From a checkpoint of a small encoder-decoder audio transcriber.
Model: log mel input, encoder arch jasper, encoder depths [3, 3, 3], decoder width 256, decoder norm layernorm, decoder activation gelu.
Data: trained on short read English sentences (LibriTTS-R), 26041 training examples.
Rows from block 2 of the audio encoder of a small encoder-decoder audio transcriber, named by matrix and row number. Rows with one number belong to one channel. Each number is 128 + 32 x the weight over its row's rms, rounded and kept within 0 to 255. All counts start at 0. Numbers have three digits each.
After each channel's rows are labels from the 100 clips, of 14848, where the channel reaches its highest value: "loudest band" is the band of the loudest frequency at the time of the peak. Only what is clearly more common there than usual is listed. The data: short read English sentences (LibriTTS-R).
# convs0: first width-7 conv (encoder.blocks.2.convs.0.weight, 192x192x7, each kernel summed), inputs 0-95
# convs1: second width-7 conv (encoder.blocks.2.convs.1.weight, 192x192x7, transposed, each kernel summed), outputs 0-95

convs0.3:127112136128112069125139082092156157088096077191146123128092096185119139111146132130149083133162037109121078102075107076124116121149166140134085050125131134132123160094151127138123154137112194105111158167111130096148101110137112139138177121108157151128088169166142065152173188144104122157
convs1.3:168140149121145128116126058057099143110163113196118126120142126153157068176111139150132105180146158098136104154090084141092087114136074062105127141073126149137100136179110084075067128098107119146130110156082025114118047117152167155110095062093077095125078147170078127102093122155133099146
loudest band: 500 to 1000 Hz

convs0.125:170096089135140196086135125119131148105142172091111157130106116189113111156101146129163117158083142109113141117137145165171088094142117122128148179080150171135078113040075132105095143182138014156086090164126129040146108126139171091132068178122136142154085146150143128126154126136084182119
convs1.125:119192163098110116150106152137107158083164117122127085078104161117169162113147111155108119075187097108168180076098121143086131107123171164164142089127124096165152095116095101149181129146100060118161142134080074116088196167132097143099105099145084085082102110112145093128132112146082157195
loudest band: 500 to 1000 Hz

convs0.92:154096135103092133117054142094098120145118145127153118107118084068190102118122093078161086109114145127144110104135122156159151110093140124106095110104190135161132116040119157106156121117150142092134100075084160102111123097115099140096103100148187172084193132069158143117080073140150179153
convs1.92:155100100192077125099131083140151147121124101117134139079129193131129114097148133088150152127121117136139111152174123062136220127145110103107099120054129155079155070141097127166093098142107156145119104103158103049106117151118134165165207091154157160160161119067075107100096066179173166133
loudest band: 2000 to 4000 Hz

convs0.64:141087080103112142144165105145128092114112206195133163197156143157140158060157102124121094132135121110145117088188150146115148166140085145077130139114109129130122124087082102144133156150110165156097111134111170106150152165132126144149147089143104142119180175128137099141049129133173131169
convs1.64:128093115127149091125129118112105098148125148040099148108132155124136085111155158070073107122129120133115144099127149105125069080053118153031175078098104166081142175111187077100116120079097089110149080135071127109132086110126048099133099139107122130138148152141060146084081132170095191137
loudest band: 1000 to 2000 Hz; 2000 to 4000 Hz

convs0.44:080110140112164110142171107138126156106146122125155095193143104096120176117151154107141119190060080166099106080218125117154097137100113181111097184117101127167145097080130107105129131135125087131091134159134140131163146087127165138124142103183120145139175137067132158132116136109087131069
convs1.44:097163164128125157144137168134122172147115053106095164080095137136102142127160150140110138119199104080154083111130150126098120137097086138057093125132111135147134117114134072111137071163149107085095115187112119177081140101119140156088116095099105124079119111126161115202149105125089105131
loudest band: 250 to 500 Hz; 500 to 1000 Hz

convs0.126:113041170089124076138108138164116083141166112132114095157071129080116092138124160105133099131148112153123087104119132117125180123110079195130175166116098095104090129116093101143179137134093146178113112213108120156081126065136136157125188191164123092110063110111094164124105136127093198130
convs1.126:103140126126094068153128106116113161097128098129113095118160162125107134191149106095129115107094104085134105161083085071150122118164205102105148107073120151120126135135165154139111136175152154128135074154133145110118155132153084119138123114144108141196125139146099143160181128106173121168
loudest band: 250 to 500 Hz

convs0.74:136132132136146083160135122133116099163105088136165129103146157107117094092108108140108169124070089069104188090133130106078109105125137099101151202093093075125139156128183130072093174095165113160087135116086077158056144133124153107165091116158145081117130108138106118115105125109103087080
convs1.74:133117111164127102180132132083138155164138064110117116189121141155153125115137116106127123115145129161123092053079088115099105157162098159102128079146151078150081143114066107063117141128138222153126090116123151206161151168132122163159088138125096139143104124144135167043147109092124134040
loudest band: 4000 to 8000 Hz

convs0.136:101112092132120132137123144126144133150182110171191075129115145109082105121134178158096138089097130122141127128111117103077088190152106119183095115094170091155109111090142084166155073182123161164181117195066152110188157133133088102173130115050143137137142147111150164139148081132113127148
convs1.136:161197131163128122138105120161128127121079142190150126160137058098150115194151145142140114211132192129158180154168188140106106116064160152139063090150111097160151121151095170124144134142135105161088102122140100084130127132148164124134177174131133151085134069183114145158159151088159159115
loudest band: 500 to 1000 Hz

convs0.15:179124146186107143138104154108066135102083149061143192055116137140158196136135188116144175120114189102167120117190105148148111148158161101115153114138100146075146094068142148133095110116102122108159127129121193112092084114159108139119109103075133092130093125120059164112096168136122056096
convs1.15:113182084115103114139116156082111113114114119073149088055113152128144136128128123076106175151138091133135171136090080135163084140132138109194086119093118132136169148168120145119120148111080137111118092061079099103171120128129108137112128107121142102134127120038042158134115079193144115147
loudest band: 4000 to 8000 Hz

convs0.185:144110079152112101148184164126109124103066144100120124089165152147076148076132130097145171137099106078122135146118096203125076067089109151142141185165119147085145102172127128131131150185100131134128186112197126197085169136113079098207171073139147133179136131144096107189097155145069186104
convs1.185:121125049109082111118130142091101121197222113131086125091138133079126224136137137140123077131093144059093185123149123096116144139119135150114127066080117105178129066176156150154151083133139121137082109128123106077074170084131119075067145105159126140115114106120173170076070131097146126191
loudest band: 4000 to 8000 Hz

convs0.89:080133070062091104129171084108157117138187170094095141082139126142169113092161106204097140146087142107112201167106058139142078094079103157159155137145124109109148056110125131113102139133049102116165149156166124156126120147128109151100145071152143174122170131146100184150128105099090107110
convs1.89:150058146151132118149210121133146145097121191066109086112108132114188173138146114156076104177174128151100119103085120118133099104170161126124097151091095147100153052123072148123173103132164114077138152058073143139103114073115123137170102110157103136101097097060147084090150125142114197111
loudest band: 250 to 500 Hz

convs0.94:100103137137157145157129137116098085164135117146139120160118121117125156070148187083171142130150130123164156182092064087129116155162104143109117134111119141122108108134136123106128095138123203143178142146135144098145151107189083164205116128131169119137141092160138097137140095117127120109
convs1.94:169170113088127133126184123081172068086156108125134153150099110068139078169084158113098099113170130086121165134091126183104106150128156110136160077102144079100094119138086138106101162090137110169160128135112134064147095097145139048165123095137137120119102132150129133158102103124147135097
loudest band: 2000 to 4000 Hz

convs0.0:124096115099128123159114077118172100161130155162086071158174146143124081107107139177062091139123160132096162132114143122083166173131094130133125126157148149144132110121127087096118136173091174099130112127123142163141137079100134168089101068108188133130123092116188133161104149123130158128
convs1.0:115071131107205088084096150153160191142091181134158125103115092158149183157128092139129152099194143128151147145103141131134109122124130107178122083113121129103128123154172101138077102169102093088158108107135115126086121127181114105153109192143117161159125139089147143085066172108082140138
loudest band: 500 to 1000 Hz

convs0.151:125111089129155118109144134122130109072173087197102111133207122085101159128183120127174131116058166141120090141201091195116105064187138141186131095146148132072095091137145109083115118135120153187152122045092089173148060126132157147091116067149139110124165181145155095108093164088169165095
convs1.151:136151139159172113109068132095073134118127091172109162123122119138138096124147115106163136137079166123138135149109127097128100135050164089000143048175137129149139120141134111098075111109144071144139104142120086168125129206134106090067123133149101166145119111057133129085147087142061144146
loudest band: 4000 to 8000 Hz

convs0.21:100101153083100114104145084106059117098104112099156138114141098091115116110105049146142129089102127066116193119108190149191160098129124148101072102113073133091133146102185138169158114096112158101159139150147088120131098138023124097209140119117105144131113161147129136104151134163063135146
convs1.21:154125129137194094097180129118118149184177126161123072157154128136125115092071163148127106094160144131099111098093164129103161090101094127133183116091145057118116087160125153190087114133160133108124096167133115087142122129169145098101149147146122158170150182135133117047102166136201140141
loudest band: 250 to 500 Hz

convs0.172:118193167069101158141179126132110131179134162097161164149125071064110129106144124073168141124152138064063102130143128134115183131139125175132089101160143072141139100123185155102101138154129118120088138185144138141135122174115120054125163133162112113144187096064182149174109122148153134137
convs1.172:091129119115113125118086082155130083179119066074143142170199059130116144169072118132143172137090157094138135065112160113210080126109052126053155077154070107170124130150178171079098119101152105134145138169139175116124133071139165160127109098111123092201102157123166154126166139121116150095
loudest band: 250 to 500 Hz

convs0.80:122177074103125179091201126075113097148143161153131165145134078177152118048134141129119099148183120120110154132155124144123072105169126187179101131105129119155109158129126079131093128160103112171105104120175118122067188083093099156165066136105079142139187109086114119190140097191202119106
convs1.80:128100103080126089133182176126067146143157114093050110085181139106110071117166128124087072114097125069157190140122112100091164099117104089155096178102151142122136135100150136105137128116106141138110118080114177075122083112094140028137131112084081101110154145091094073130144133121141186199
loudest band: 250 to 500 Hz

convs0.173:133151164086116092133117143135147093094159130179137115096132130126136195084129114075122135077148105207121106134103062142192140128107228123115170186133137144102173161135079139151104131099109125111121150055162075188085131145131121198186152134128166158076101114170072142104130100100091086160
convs1.173:179144107107120111133153112135106139094121113153125111138130251145157155103131126072126116194120140113139114173135101131115109174132106147219139165162150113165138151159146084114176083129135138098090125101185125123109121165101135104142110163157066034132136103135105179199124149106113159052
loudest band: 2000 to 4000 Hz

convs0.91:109149108151104096125121105080105155150090059123107120115112153100099075158124099073101071102194126125150069079128145121107110106132136179132103110205145079124093082103189175094163110062146194147168165171136107144080100116185116155105133111133157082123162174121164061155162074128120194156
convs1.91:116152139165091136142106099133163143102150146126174085168170106135123140151098121146124129151096122159090052097138121138055115164128104081159096135116057210173151143126099150099113135104158098117121114185117150100163121107071115142107198169119189127127162154203131132102074146087130107199
loudest band: 500 to 1000 Hz

convs0.116:161161161088149134088096107078157123083089104107144132126085119108143132173117194145188071096110105110081106181188074118120115118129160127172055114157137182128133117198141121093157154078192140080130137152100110137084057108111152133151106114120121071144147141149126095093122143096173128127
convs1.116:170073102130103130127150036108105150135126109138113056122123131188149135100124099099136113124135100137123173110075122114131163117122082049088097084085098148084114151113129131094091126102097100093165096145147146122108114116135139192120089101180132135159060145152084097131142113156073147087
loudest band: 500 to 1000 Hz; 250 to 500 Hz

convs0.189:134168114161108114081144146113076152153135150113099149077144051143155193091132132088166110113116110119128124073226132160149068114155083143168127130134161143052107077151137177077071120127090189140145180122102133088114155140118173151138183086144141123164156122129145110128136122146073118077
convs1.189:152147123095098122155132133071148102155146146126250151061139092144115095108119170129114091151103155095022122176117037094104090106142122095107126139136169106111121148117104141074112114123147177147112151071153192115185155126101172123164147104085221111135180107164157122135146151125154127170
loudest band: 4000 to 8000 Hz

convs0.99:132143132127167115110092116140136148097118118116129076128204145126073104108144062083165156106088126120147103149127122144127146108090086086158172132125101141145097121150108100120090067032112127159131115137108186099143109173107110147138076116138106114138108097120127117171140111099136142073
convs1.99:116102094120098154107152162097165123137076134159139138099115108126105142188138112114097112100087159100128074119065064078178123147193085156117168100091099142153114114163098125146099104062153140122149134110089132105060158128069065135108119101142104092078154113131156142118076043159137093107
loudest band: 500 to 1000 Hz

convs0.62:138100174142088124086149129152119138115187143093088131114065134123073126103108145121104135147167071189116142112133120064151108112178131124103129123056126195112129117154156147086119164105114058113128122138119183137130171139109118158144095136163185126088153182177164060144172146136097144103
convs1.62:133104126141104133130182139098141032041132159142095165138140064098140102125076129156115100118120162123161118184162154184118098151136099162124147137184100093116104042151110115074094171130125085101199145111133142094121074085087120128129062113100078165124140132149135107160096105074136089166
loudest band: 250 to 500 Hz

convs0.119:114130088168104176107141111143120127096086091102137118074148092155179141143163112056147117133078123105084082110137133210101145095146185137214091120095111109131117143095139091074125082129093122054080126106138122092125135130080164142131133113161142105169060161199103147143116158179055126155
convs1.119:107171097048036080124094143104151120134102111191119138135086171125100151109060117082137118146108179143119139172128127117112137137126133123119088060162148132098105127182178187084128094095116152111042136167148120098041180110149096143180131115105077135129120164127074133181145119136093091138
loudest band: 4000 to 8000 Hz

convs0.115:089100130160166135231106140114164134108115106116103112084155140090104117094100123127092177127094097095130051138125152127111109114185150151137122181167145114089089144140073122111109123138129189138115088144100129133164183103128067070141135157120159109101134173134129081106178125124165148162
convs1.115:170135156157102101092133115126107118169147116137142096124160180073117158150138121093093144092179118090156117111209079188134137107089139126115072071157065069223114106145136108134155142068156123125167117134130097110139077080150103043117127128100168160099099122138092145052144103158132147112
loudest band: 500 to 1000 Hz

convs0.120:084141117181157188153146104076148132133133167152112180125183107207138167186192143103077106094146157114154165111132163165122068068121135166199137103130137152125136149130138128109148116113104112091094097123162150082121176124117110151126126108161076065136138157186128144163127078166182171115
convs1.120:160143086118092076155109166176107118125128167128162106157101174143189128082156051141101178107145134151153132189135136151157157112164111110186104087128108104162129154141147148121132123101118146108149156131112128141091133141116129104128121128100086099093188154129122104142144126118145146079
loudest band: 4000 to 8000 Hz

convs0.26:145185116163108088144118170175116130168131080127142168120149142098119144096130122122078125129153126121084133127151147110110072151107112134134139105184133102147132165109054096079099151099153156076171145071127170104162184132203159087085107083123077122095133138110067098092174137170094112060
convs1.26:120071103127105140136128109146092143127133159132099147160143158133168152112125134125193082132085136081082164137145088162105091170133116076089151121062127140164126118154126129110050177062066124127070176103132121135116175103092101187095161110128132081122105114102095105063139148143074138168
loudest band: 250 to 500 Hz; 500 to 1000 Hz

convs0.63:146106102088009133156137119147147112096122167130072135134104129145085103194117072150147108098083133144112164098166137129137152114157120119127097116118083200149164121128135174135111171095138090087148199082122155110082124188113124129176108099175158109140085198112125132038070125138100146120
convs1.63:133133100125090116137132051080137157165141075167112076135171156115147147077111047149094084045176155177097125109099176153095099143105129124140108161079109138125142203160162100153117133053149162115123139092120086104038131121114116164100081122253119154119158131134113131141122108108186136119
loudest band: 2000 to 4000 Hz

convs0.165:141082131143096119144128144163078094150092080142129164106139098112104078131087197132117083170083099116156154105120087149174138018151076128197125114082126148108144095095122158139120112198116117110072131149093101113211119142173149094182171135100114119188140111132115165117123153155084125130
convs1.165:139147167044103099080089124118177163196151159090166110085126124100099068123116110117100153120181122118099146139077116141158129134125155163085112153080130140132182079150148167134095108163152101090134096076131085175099132120117177130153111104095085182079109139114084121103173159114106129144
loudest band: 250 to 500 Hz

convs0.53:135153107142155112144107115147143115124139120127108115063106070145133095093163079167120103099054073150104113155145093136117102115065109111108177203118124119093141111162152113087148086086118114143112117152167155135109164084126101076097138094191102115063120145096115159129096143114123157113
convs1.53:209135096080062122150162085130033128130108167085127109084163121113034146120114138121113144113129204174135143177104136100085158090114073140103157113089061123153129088147151117148114142138163089160132173120094188136124124168130086191107100134172116156122119115075128115135114140101079142105
loudest band: 4000 to 8000 Hz

convs0.55:110106117099131087077165132123133090092124114162151144166043156193151145151101134140098144172125135180141065080133099114144173126179085131151062146104182070094128121129161121073125124088138118117139111130175167148119159085162092111152186135103113117096067151106143162100136123125070113135
convs1.55:111176126174157168141081170105098164135065118129187124084168150182140144123110172088101144171146135113130104120089138123072131110133131168078180076136062176073145135106176097146101117070122118167126090128103105108166065037168165148126123153127111090111108181164117071153164133123143144049
loudest band: 500 to 1000 Hz

convs0.93:120141085163142085135095151088127083099121168198160100133122194114122125128105142108113085157142107186113113152126077114096094154078089170117121147094132065084084104105092117139132122175075166140136082197098139109201106172149108160121153081149142090141091162065109150120115085082176102144
convs1.93:121090141140100119130093107117146166142103197149145168088144113113117131185137142158161094061118146181175137120191078116144096089121102101100139111125147090148080155116052106098064133190124101160150158160138149117131087109177078141114137139136082106087069092151147107179118190157129139091
loudest band: 500 to 1000 Hz

convs0.143:104115136114093130089108079115123152115135146172127130182132096083098120033216155107111087176183156124126141113154142119102075154152104183127133110088097094120070094102128099129123088152087160172112055147115131158149150139179060091126146133121176106150103180138090093149107069111121112136
convs1.143:141124124167137138167141109088141152123161060172075103116077118141097126119163139124085150114127136120155116099128188094152154147106090172191111102106109150106121114067131100120153113110122167121172130106107125145182140133080065141112125194127078106102129122123155084141167126123123128101
loudest band: 1000 to 2000 Hz

convs0.131:089107176159162171065113180104122112099120127152209185106141131080092129109096135150089127106182136196170113103139126139151107159163067115104130144142128118118098136127142089163110162125090154126180187169178133058088095100131124171153127024115130057065140138127146104125135112125172150114
convs1.131:151118115101128119121164138066147132128139124118083050139144079138119112127139099129109165103141142100103143123137081133153138104169165135163082127078108120137120116201172138109178134098143096052145140146112135154134135103177126097158085133081116156122068101115082105149145112098143166112
loudest band: 250 to 500 Hz

convs0.84:134102112109080159161115114090158129114100153127181081074147156082158121162160117121127156060159139164112085117028124133176132093125112060053083149132135079157166178122115168129085187118209098130134127084152132104141128167118148120137109093100126106159146188143138084105111059097159078099
convs1.84:160086141132112124185116089134079097184110117112112139129084115136129149137118136181114145180188133133111077131076237137129178107180129145145139145130136096158141088156156162127082154047102129127195132105164148154101088159147178142076099158185128152109081121095124156083119111095103169121
loudest band: 4000 to 8000 Hz

convs0.109:100126121122088109106134045114131142143102169084099129098151134189128138136137134191162105121117178118177090116111126123137159170130150066139121144190189114092139194136116094105136086199113144123148105071109153130120133116096133061115148161116116159146137112115091158090174138102124144097
convs1.109:131122138095142109107052094161147165091113109168125158088116139141116074153118121104148161120255157138129084098124141074143107138116131132093106196116119132169143129122122173170088091087098077170122180063081115168103070162131107115147150142153123159156143165086115188162095113111101178143
loudest band: 250 to 500 Hz

convs0.153:144136054085095179132104120117114140116127099165106142136139158152066089098138094118113164140106140161088138198115109170106091135121109072118159134114122053046093091113067127133106163140073080196153107096110159115160085165131100132098161137131087142169054140140151129125103158084099119082
convs1.153:063171135123127177094088142193123114167112131147151117181155098144135146155138071081100123103105149146118109154074114138106131125110135147109111134171101145147055153075069119166107134147143107159079158134138140126118113140118110130154115205108070126147028089100146123087061179128198061105
loudest band: 2000 to 4000 Hz

convs0.168:162141162130126120127132156102055111125177100145111126175142172085155111175103098182100140183081136146124107115135109197125111120100110111121154174091108164204081140135137110116116128086087093123122147103162127111121123111134136181055147076138081157133140141164091135150147167170114168106
convs1.168:120115134096129123142118153111158151104126081216176125121129080107150141081115113063110133139127138090150122130088151073161161124150131100106101149158150137141192160091129151165115113138164184158160135108167113122141074168125115127150164121144185103163133168146163126176057133096065145125
loudest band: 500 to 1000 Hz

convs0.166:081085126141172115018091124111081121118100118178102205128155106175075107144185137115215139151086098103162191120153173068131119078120183130144177178134101115159173133139113111100082135097126142075091053122120155143123113163157097071151169134156137170131118083173101080154080136100097159097
convs1.166:121127106112112131124169122139189090081175111147113110137086129125095115117148098124092155132133130124158086112083176100137105114161127156147179141153126102080183153123103173128075084104114096086175170086174116175117092083182142087167095142077075142090122106172120110149098126134087122132
loudest band: 1000 to 2000 Hz

convs0.171:140170096141105112091158125167103111133139136180112191123118119040072092101122115186145125099143150201134176145160115143089184148163170093169101076131156096101124116166137076151113138076137175128103115097127114117093108189119125186138103132089184172142180152176109200067114155109165176162
convs1.171:125129081166127127080144235132080104112168142168074077110101182051186128142135137174108133094157138092118106169130175131159157108130103168124154166136137150103168143138187119085138022093110104131132083120124115123133131208142149136183086166153112151114142124125121152096118094129153131131
loudest band: 2000 to 4000 Hz

convs0.163:148148186143136068134172179090136129065145110155098097165153139051064114104169050105127159131041099129079143086123098135086116076144101118132138121120136101156121087091106131155139154136108077096122178101100096141152137074082138139103166088038178079091168105140115187165107142155091132079
convs1.163:111196053176082141099144135137156133138132106148138140110168116090137091096152154139097164108146200161181115107113129090154151107093107126185136089098111127153161116141050188104178239120133093094108088153152146094176102081121157164101131126095176141136173092146109082174113090118173156100
loudest band: 500 to 1000 Hz

convs0.123:086074110124131124165101079133152105126122083063123127112157155084111136103120144180116204088098091154158160138108098124132098174136130127132122097197070138097098117107130126171108099130175151134126138141074156125084142143121152127127096074161158093130131138125109117113145094087165136117
convs1.123:130122142102080123166148121114122119109135169103117108138093162106109191114129136080092102137164157121175239122175077148180093129106129126173107093107166124160142147128159090141149119105134143119128142157145172159134128135128068171116113125155108154140167121161117120188103183179082076101
loudest band: 250 to 500 Hz

convs0.137:141135114135064143101092154119112149125133164108205121192096087180113178130106100070126145136180157101150135099139135114164114153093127084163082158102141154124155129127061136143180109145108091079051150154094157106157114151153122092097133138104146086114140116146072132158184129122089131117
convs1.137:146103163119104105098094119184187181144118176108166110192102153190181193128110132130150154095123115130113191126130082131150151189057119057142186099129124135134143069123123149127113140179156093173130107153133116167125128153068163142064106146156123154151156116101115106128181146152092083145
loudest band: 500 to 1000 Hz

convs0.112:085148152137167093098127095185109136100151152106185093073165103149115129107189139100078159130059123110117141103180166117139114079164168142091104150175160155148151147090129122053144102148103136108110079147101147111186142125156125117105185148123150139134106178094126157113147117085087123082
convs1.112:137097091089144129065122113141186135155105116091161149139163146116057159178123099149150123219153060122126137118125140163143101068197187149130115143129053178104128110081138220149097160117129132121115143155137120096146118079116197092091100161092152164110087143061132132132097151164045166151
loudest band: 500 to 1000 Hz

convs0.117:161122105126088156093058151137102116118121084140193165136090097183084190077092170127099136161110132103150110066107136114160134169168070123110186200108174151142101100136086138088101112131194087120112112139063159137124147120108091067149076085090108149177127090120140097195099140199116143091
convs1.117:187095114108201090149171145131109094045144131103125115130148163129152144121136159123160133141116126174146133186125099145026123162086140147128142181138097074158073123128126127152198128140093127130138125077151134135143161134154167045090168160092150073131148091118147142183108133123111105119
loudest band: 4000 to 8000 Hz

convs0.69:087123070113099125151087130143113085151123084116111116084121096126073160142126145083113182124093171165029131082090096178131083117134182135147089123095113078087136153100173104078147077110077037094172121148146177119141066147089155135082113154112158142108154152149090219097156130135086135156
convs1.69:134073146115140116102108097106115168098117138164139120117148122168140106138105166135124061130115123118099105153130176139117090092037183093137078089139098153116098145164077147155064097070146085126114094139160117112151094195112107161196064119218120165179149168104126168145150094098135151148
loudest band: 2000 to 4000 Hz

convs0.132:110159170105157139085197126071146098103104124144112083024123188154108083118119109127184110108146142152134089144118088151147053089115125110106185109138107113125190135049147122152147112064114091136132190155118112094071108099186156171122090130106089088125042134116140091134095114117107113117
convs1.132:103159166214098101128112065093126143117081124153137143135098125125075135140174118087145115105112150173144106116112144141118150199094167168099074142145144152138125149042059136121114164139146121140130139160096065099158165187152151129168133135112205121174050130135101147107107163111093102056
loudest band: 4000 to 8000 Hz

convs0.68:131131165111099156160083148127153111124092135146140111145200122156123116131145148027160127094153112085101151088134138130091102097140168132091095170141162099099127146113121181126139094062072123180116130142209078120126162104090144074180158148120098061176102124084093087087126085106102048141
convs1.68:092115126202114144124105179240117154140113126088169189158099146104084101139092079100128122071106106143089164174204110120103148123134101193152153052137163129119146124089142070118151089140103131118128132111089102110101124176052143035103069101117092158123159115104114127118129141138202125122
loudest band: 500 to 1000 Hz

convs0.142:095086076148114198136131149133139081137118103168059083176106152062160131096174099139153075158092105155095090105108140149149126099133143174164107119111149140192129074133125147122179084070126127097134083140130147130142136129130136093118147115133141112092229140091133168140121138106112144134
convs1.142:110107129112161112117056111156097146120105125125126138171138141166080137134095098122137153082121116128112164153152035133110129111147105094058185073103093097089177149125180134148166064139124132138101177101039124138102167184105140204097138099165170154117122145137048106131125103101119105104
loudest band: 2000 to 4000 Hz

convs0.121:152160129106153045142153104189175099128135134130159090133119121125143094130148142108176137087155136113141174135180140130147137142123080085127183142136165090165140126153113121134093153114130106090122069097135130150110128187097114204153151157135105134153128110118113139068137109181137156128
convs1.121:077128103092111072174100107123115148142131134202145137151104144152105193140134094083041167092091132134093098143168158116156103178122148164097114144188120149198117148142151162121098176111125119112107133112127175193100108079189129079141112168126090175116142123131160111211133157142126113108
loudest band: 250 to 500 Hz

convs0.101:112146175090082105179081104142121087153168068113141119022133151108152146134087128108180123117141139127133105138084100067166145089141106167142079166149147056109089105137154145124146158150127157111136143120144130135083078062149121168082113158143071152183071094071097171111126191122107083162
convs1.101:114173177118137087071171097105137145154161099144119106105144144133058110133137145145152181099123114106092159160090086141102106140143128102135160106193112149092083131134135115129102094101164166133146102134132147118151117094120188114130116086164073116120088154104043114131185048099102199101
loudest band: 250 to 500 Hz

convs0.65:107090148112098157129100098106143150134099102087128064092109131119121015111122134151087131120157131117140117161133124153098175178094127146075173146147118126121073137155189126170073142093122136212089150097125174090099123115141141143094104162067118080147126064113107101120119116152068174122
convs1.65:105197119170117102123128171144149132186148132136134069067115159098123112097140118096145092079163107150141096133122140116102163160121113159080083124107110175081184121098127167150179139156095093130158147129130096127172172150175144109148140122083133082111103082170139178099130130076108152111
loudest band: 250 to 500 Hz

convs0.186:113188101132097128097132133166139120128169107167089137108148166134161189066115152086111097139155169136133122134104129132143130179121097142098207161067137117210152138178074147141182130100119127157196129206146120194166089168139126118161086141100099123116095132143106123105102122099118120111
convs1.186:114135135092146124119100052087138096201044067147105126120169147126117146189159122105090109146081128110122136135160145111181161118179106170122095149195104097164113136122087140104104114140154124138200132164195177138109140111122113134098190097183131091109122095146094162097141125155076114138
loudest band: 500 to 1000 Hz

convs0.180:113194105204108155101113174116165126118122121111156116141088153120115069170079086114139117142088153111076118199149103097109132058104089134126138097084114156151122127105136113113143120181185063168090136182090097152202173088132139094135119104138152098115132083173156109083155100127087124150
convs1.180:145106147153056188068118162164137121069130138155119158086081179067095103130140128117168142091125111137181130087070122136108118136142135068154100156108160059080091133096129084151126149193150132109198151068110075116070125129154143147159118128109063132098132166178041185181102153112123163171
loudest band: 4000 to 8000 Hz

convs0.70:077112139099134111124072085138129169124061167124147101123152154169146173109151100186111089110186105043197117104142137117174135116166126150143082149092103169127122118133080157094114124155116180097088106153129140134178132125148144143115174157105128108185112105133119136130142122156114053148
convs1.70:191103133141127139155129141081100150095103140089159078136110154154136102155156091127054116148194079146128160108098106152139157118100185157157101146095135114153109164165097134152193125111129168072101144132141132103172142171117100136143146168173150124141104131115154132049107151072104132163
loudest band: 250 to 500 Hz; 500 to 1000 Hz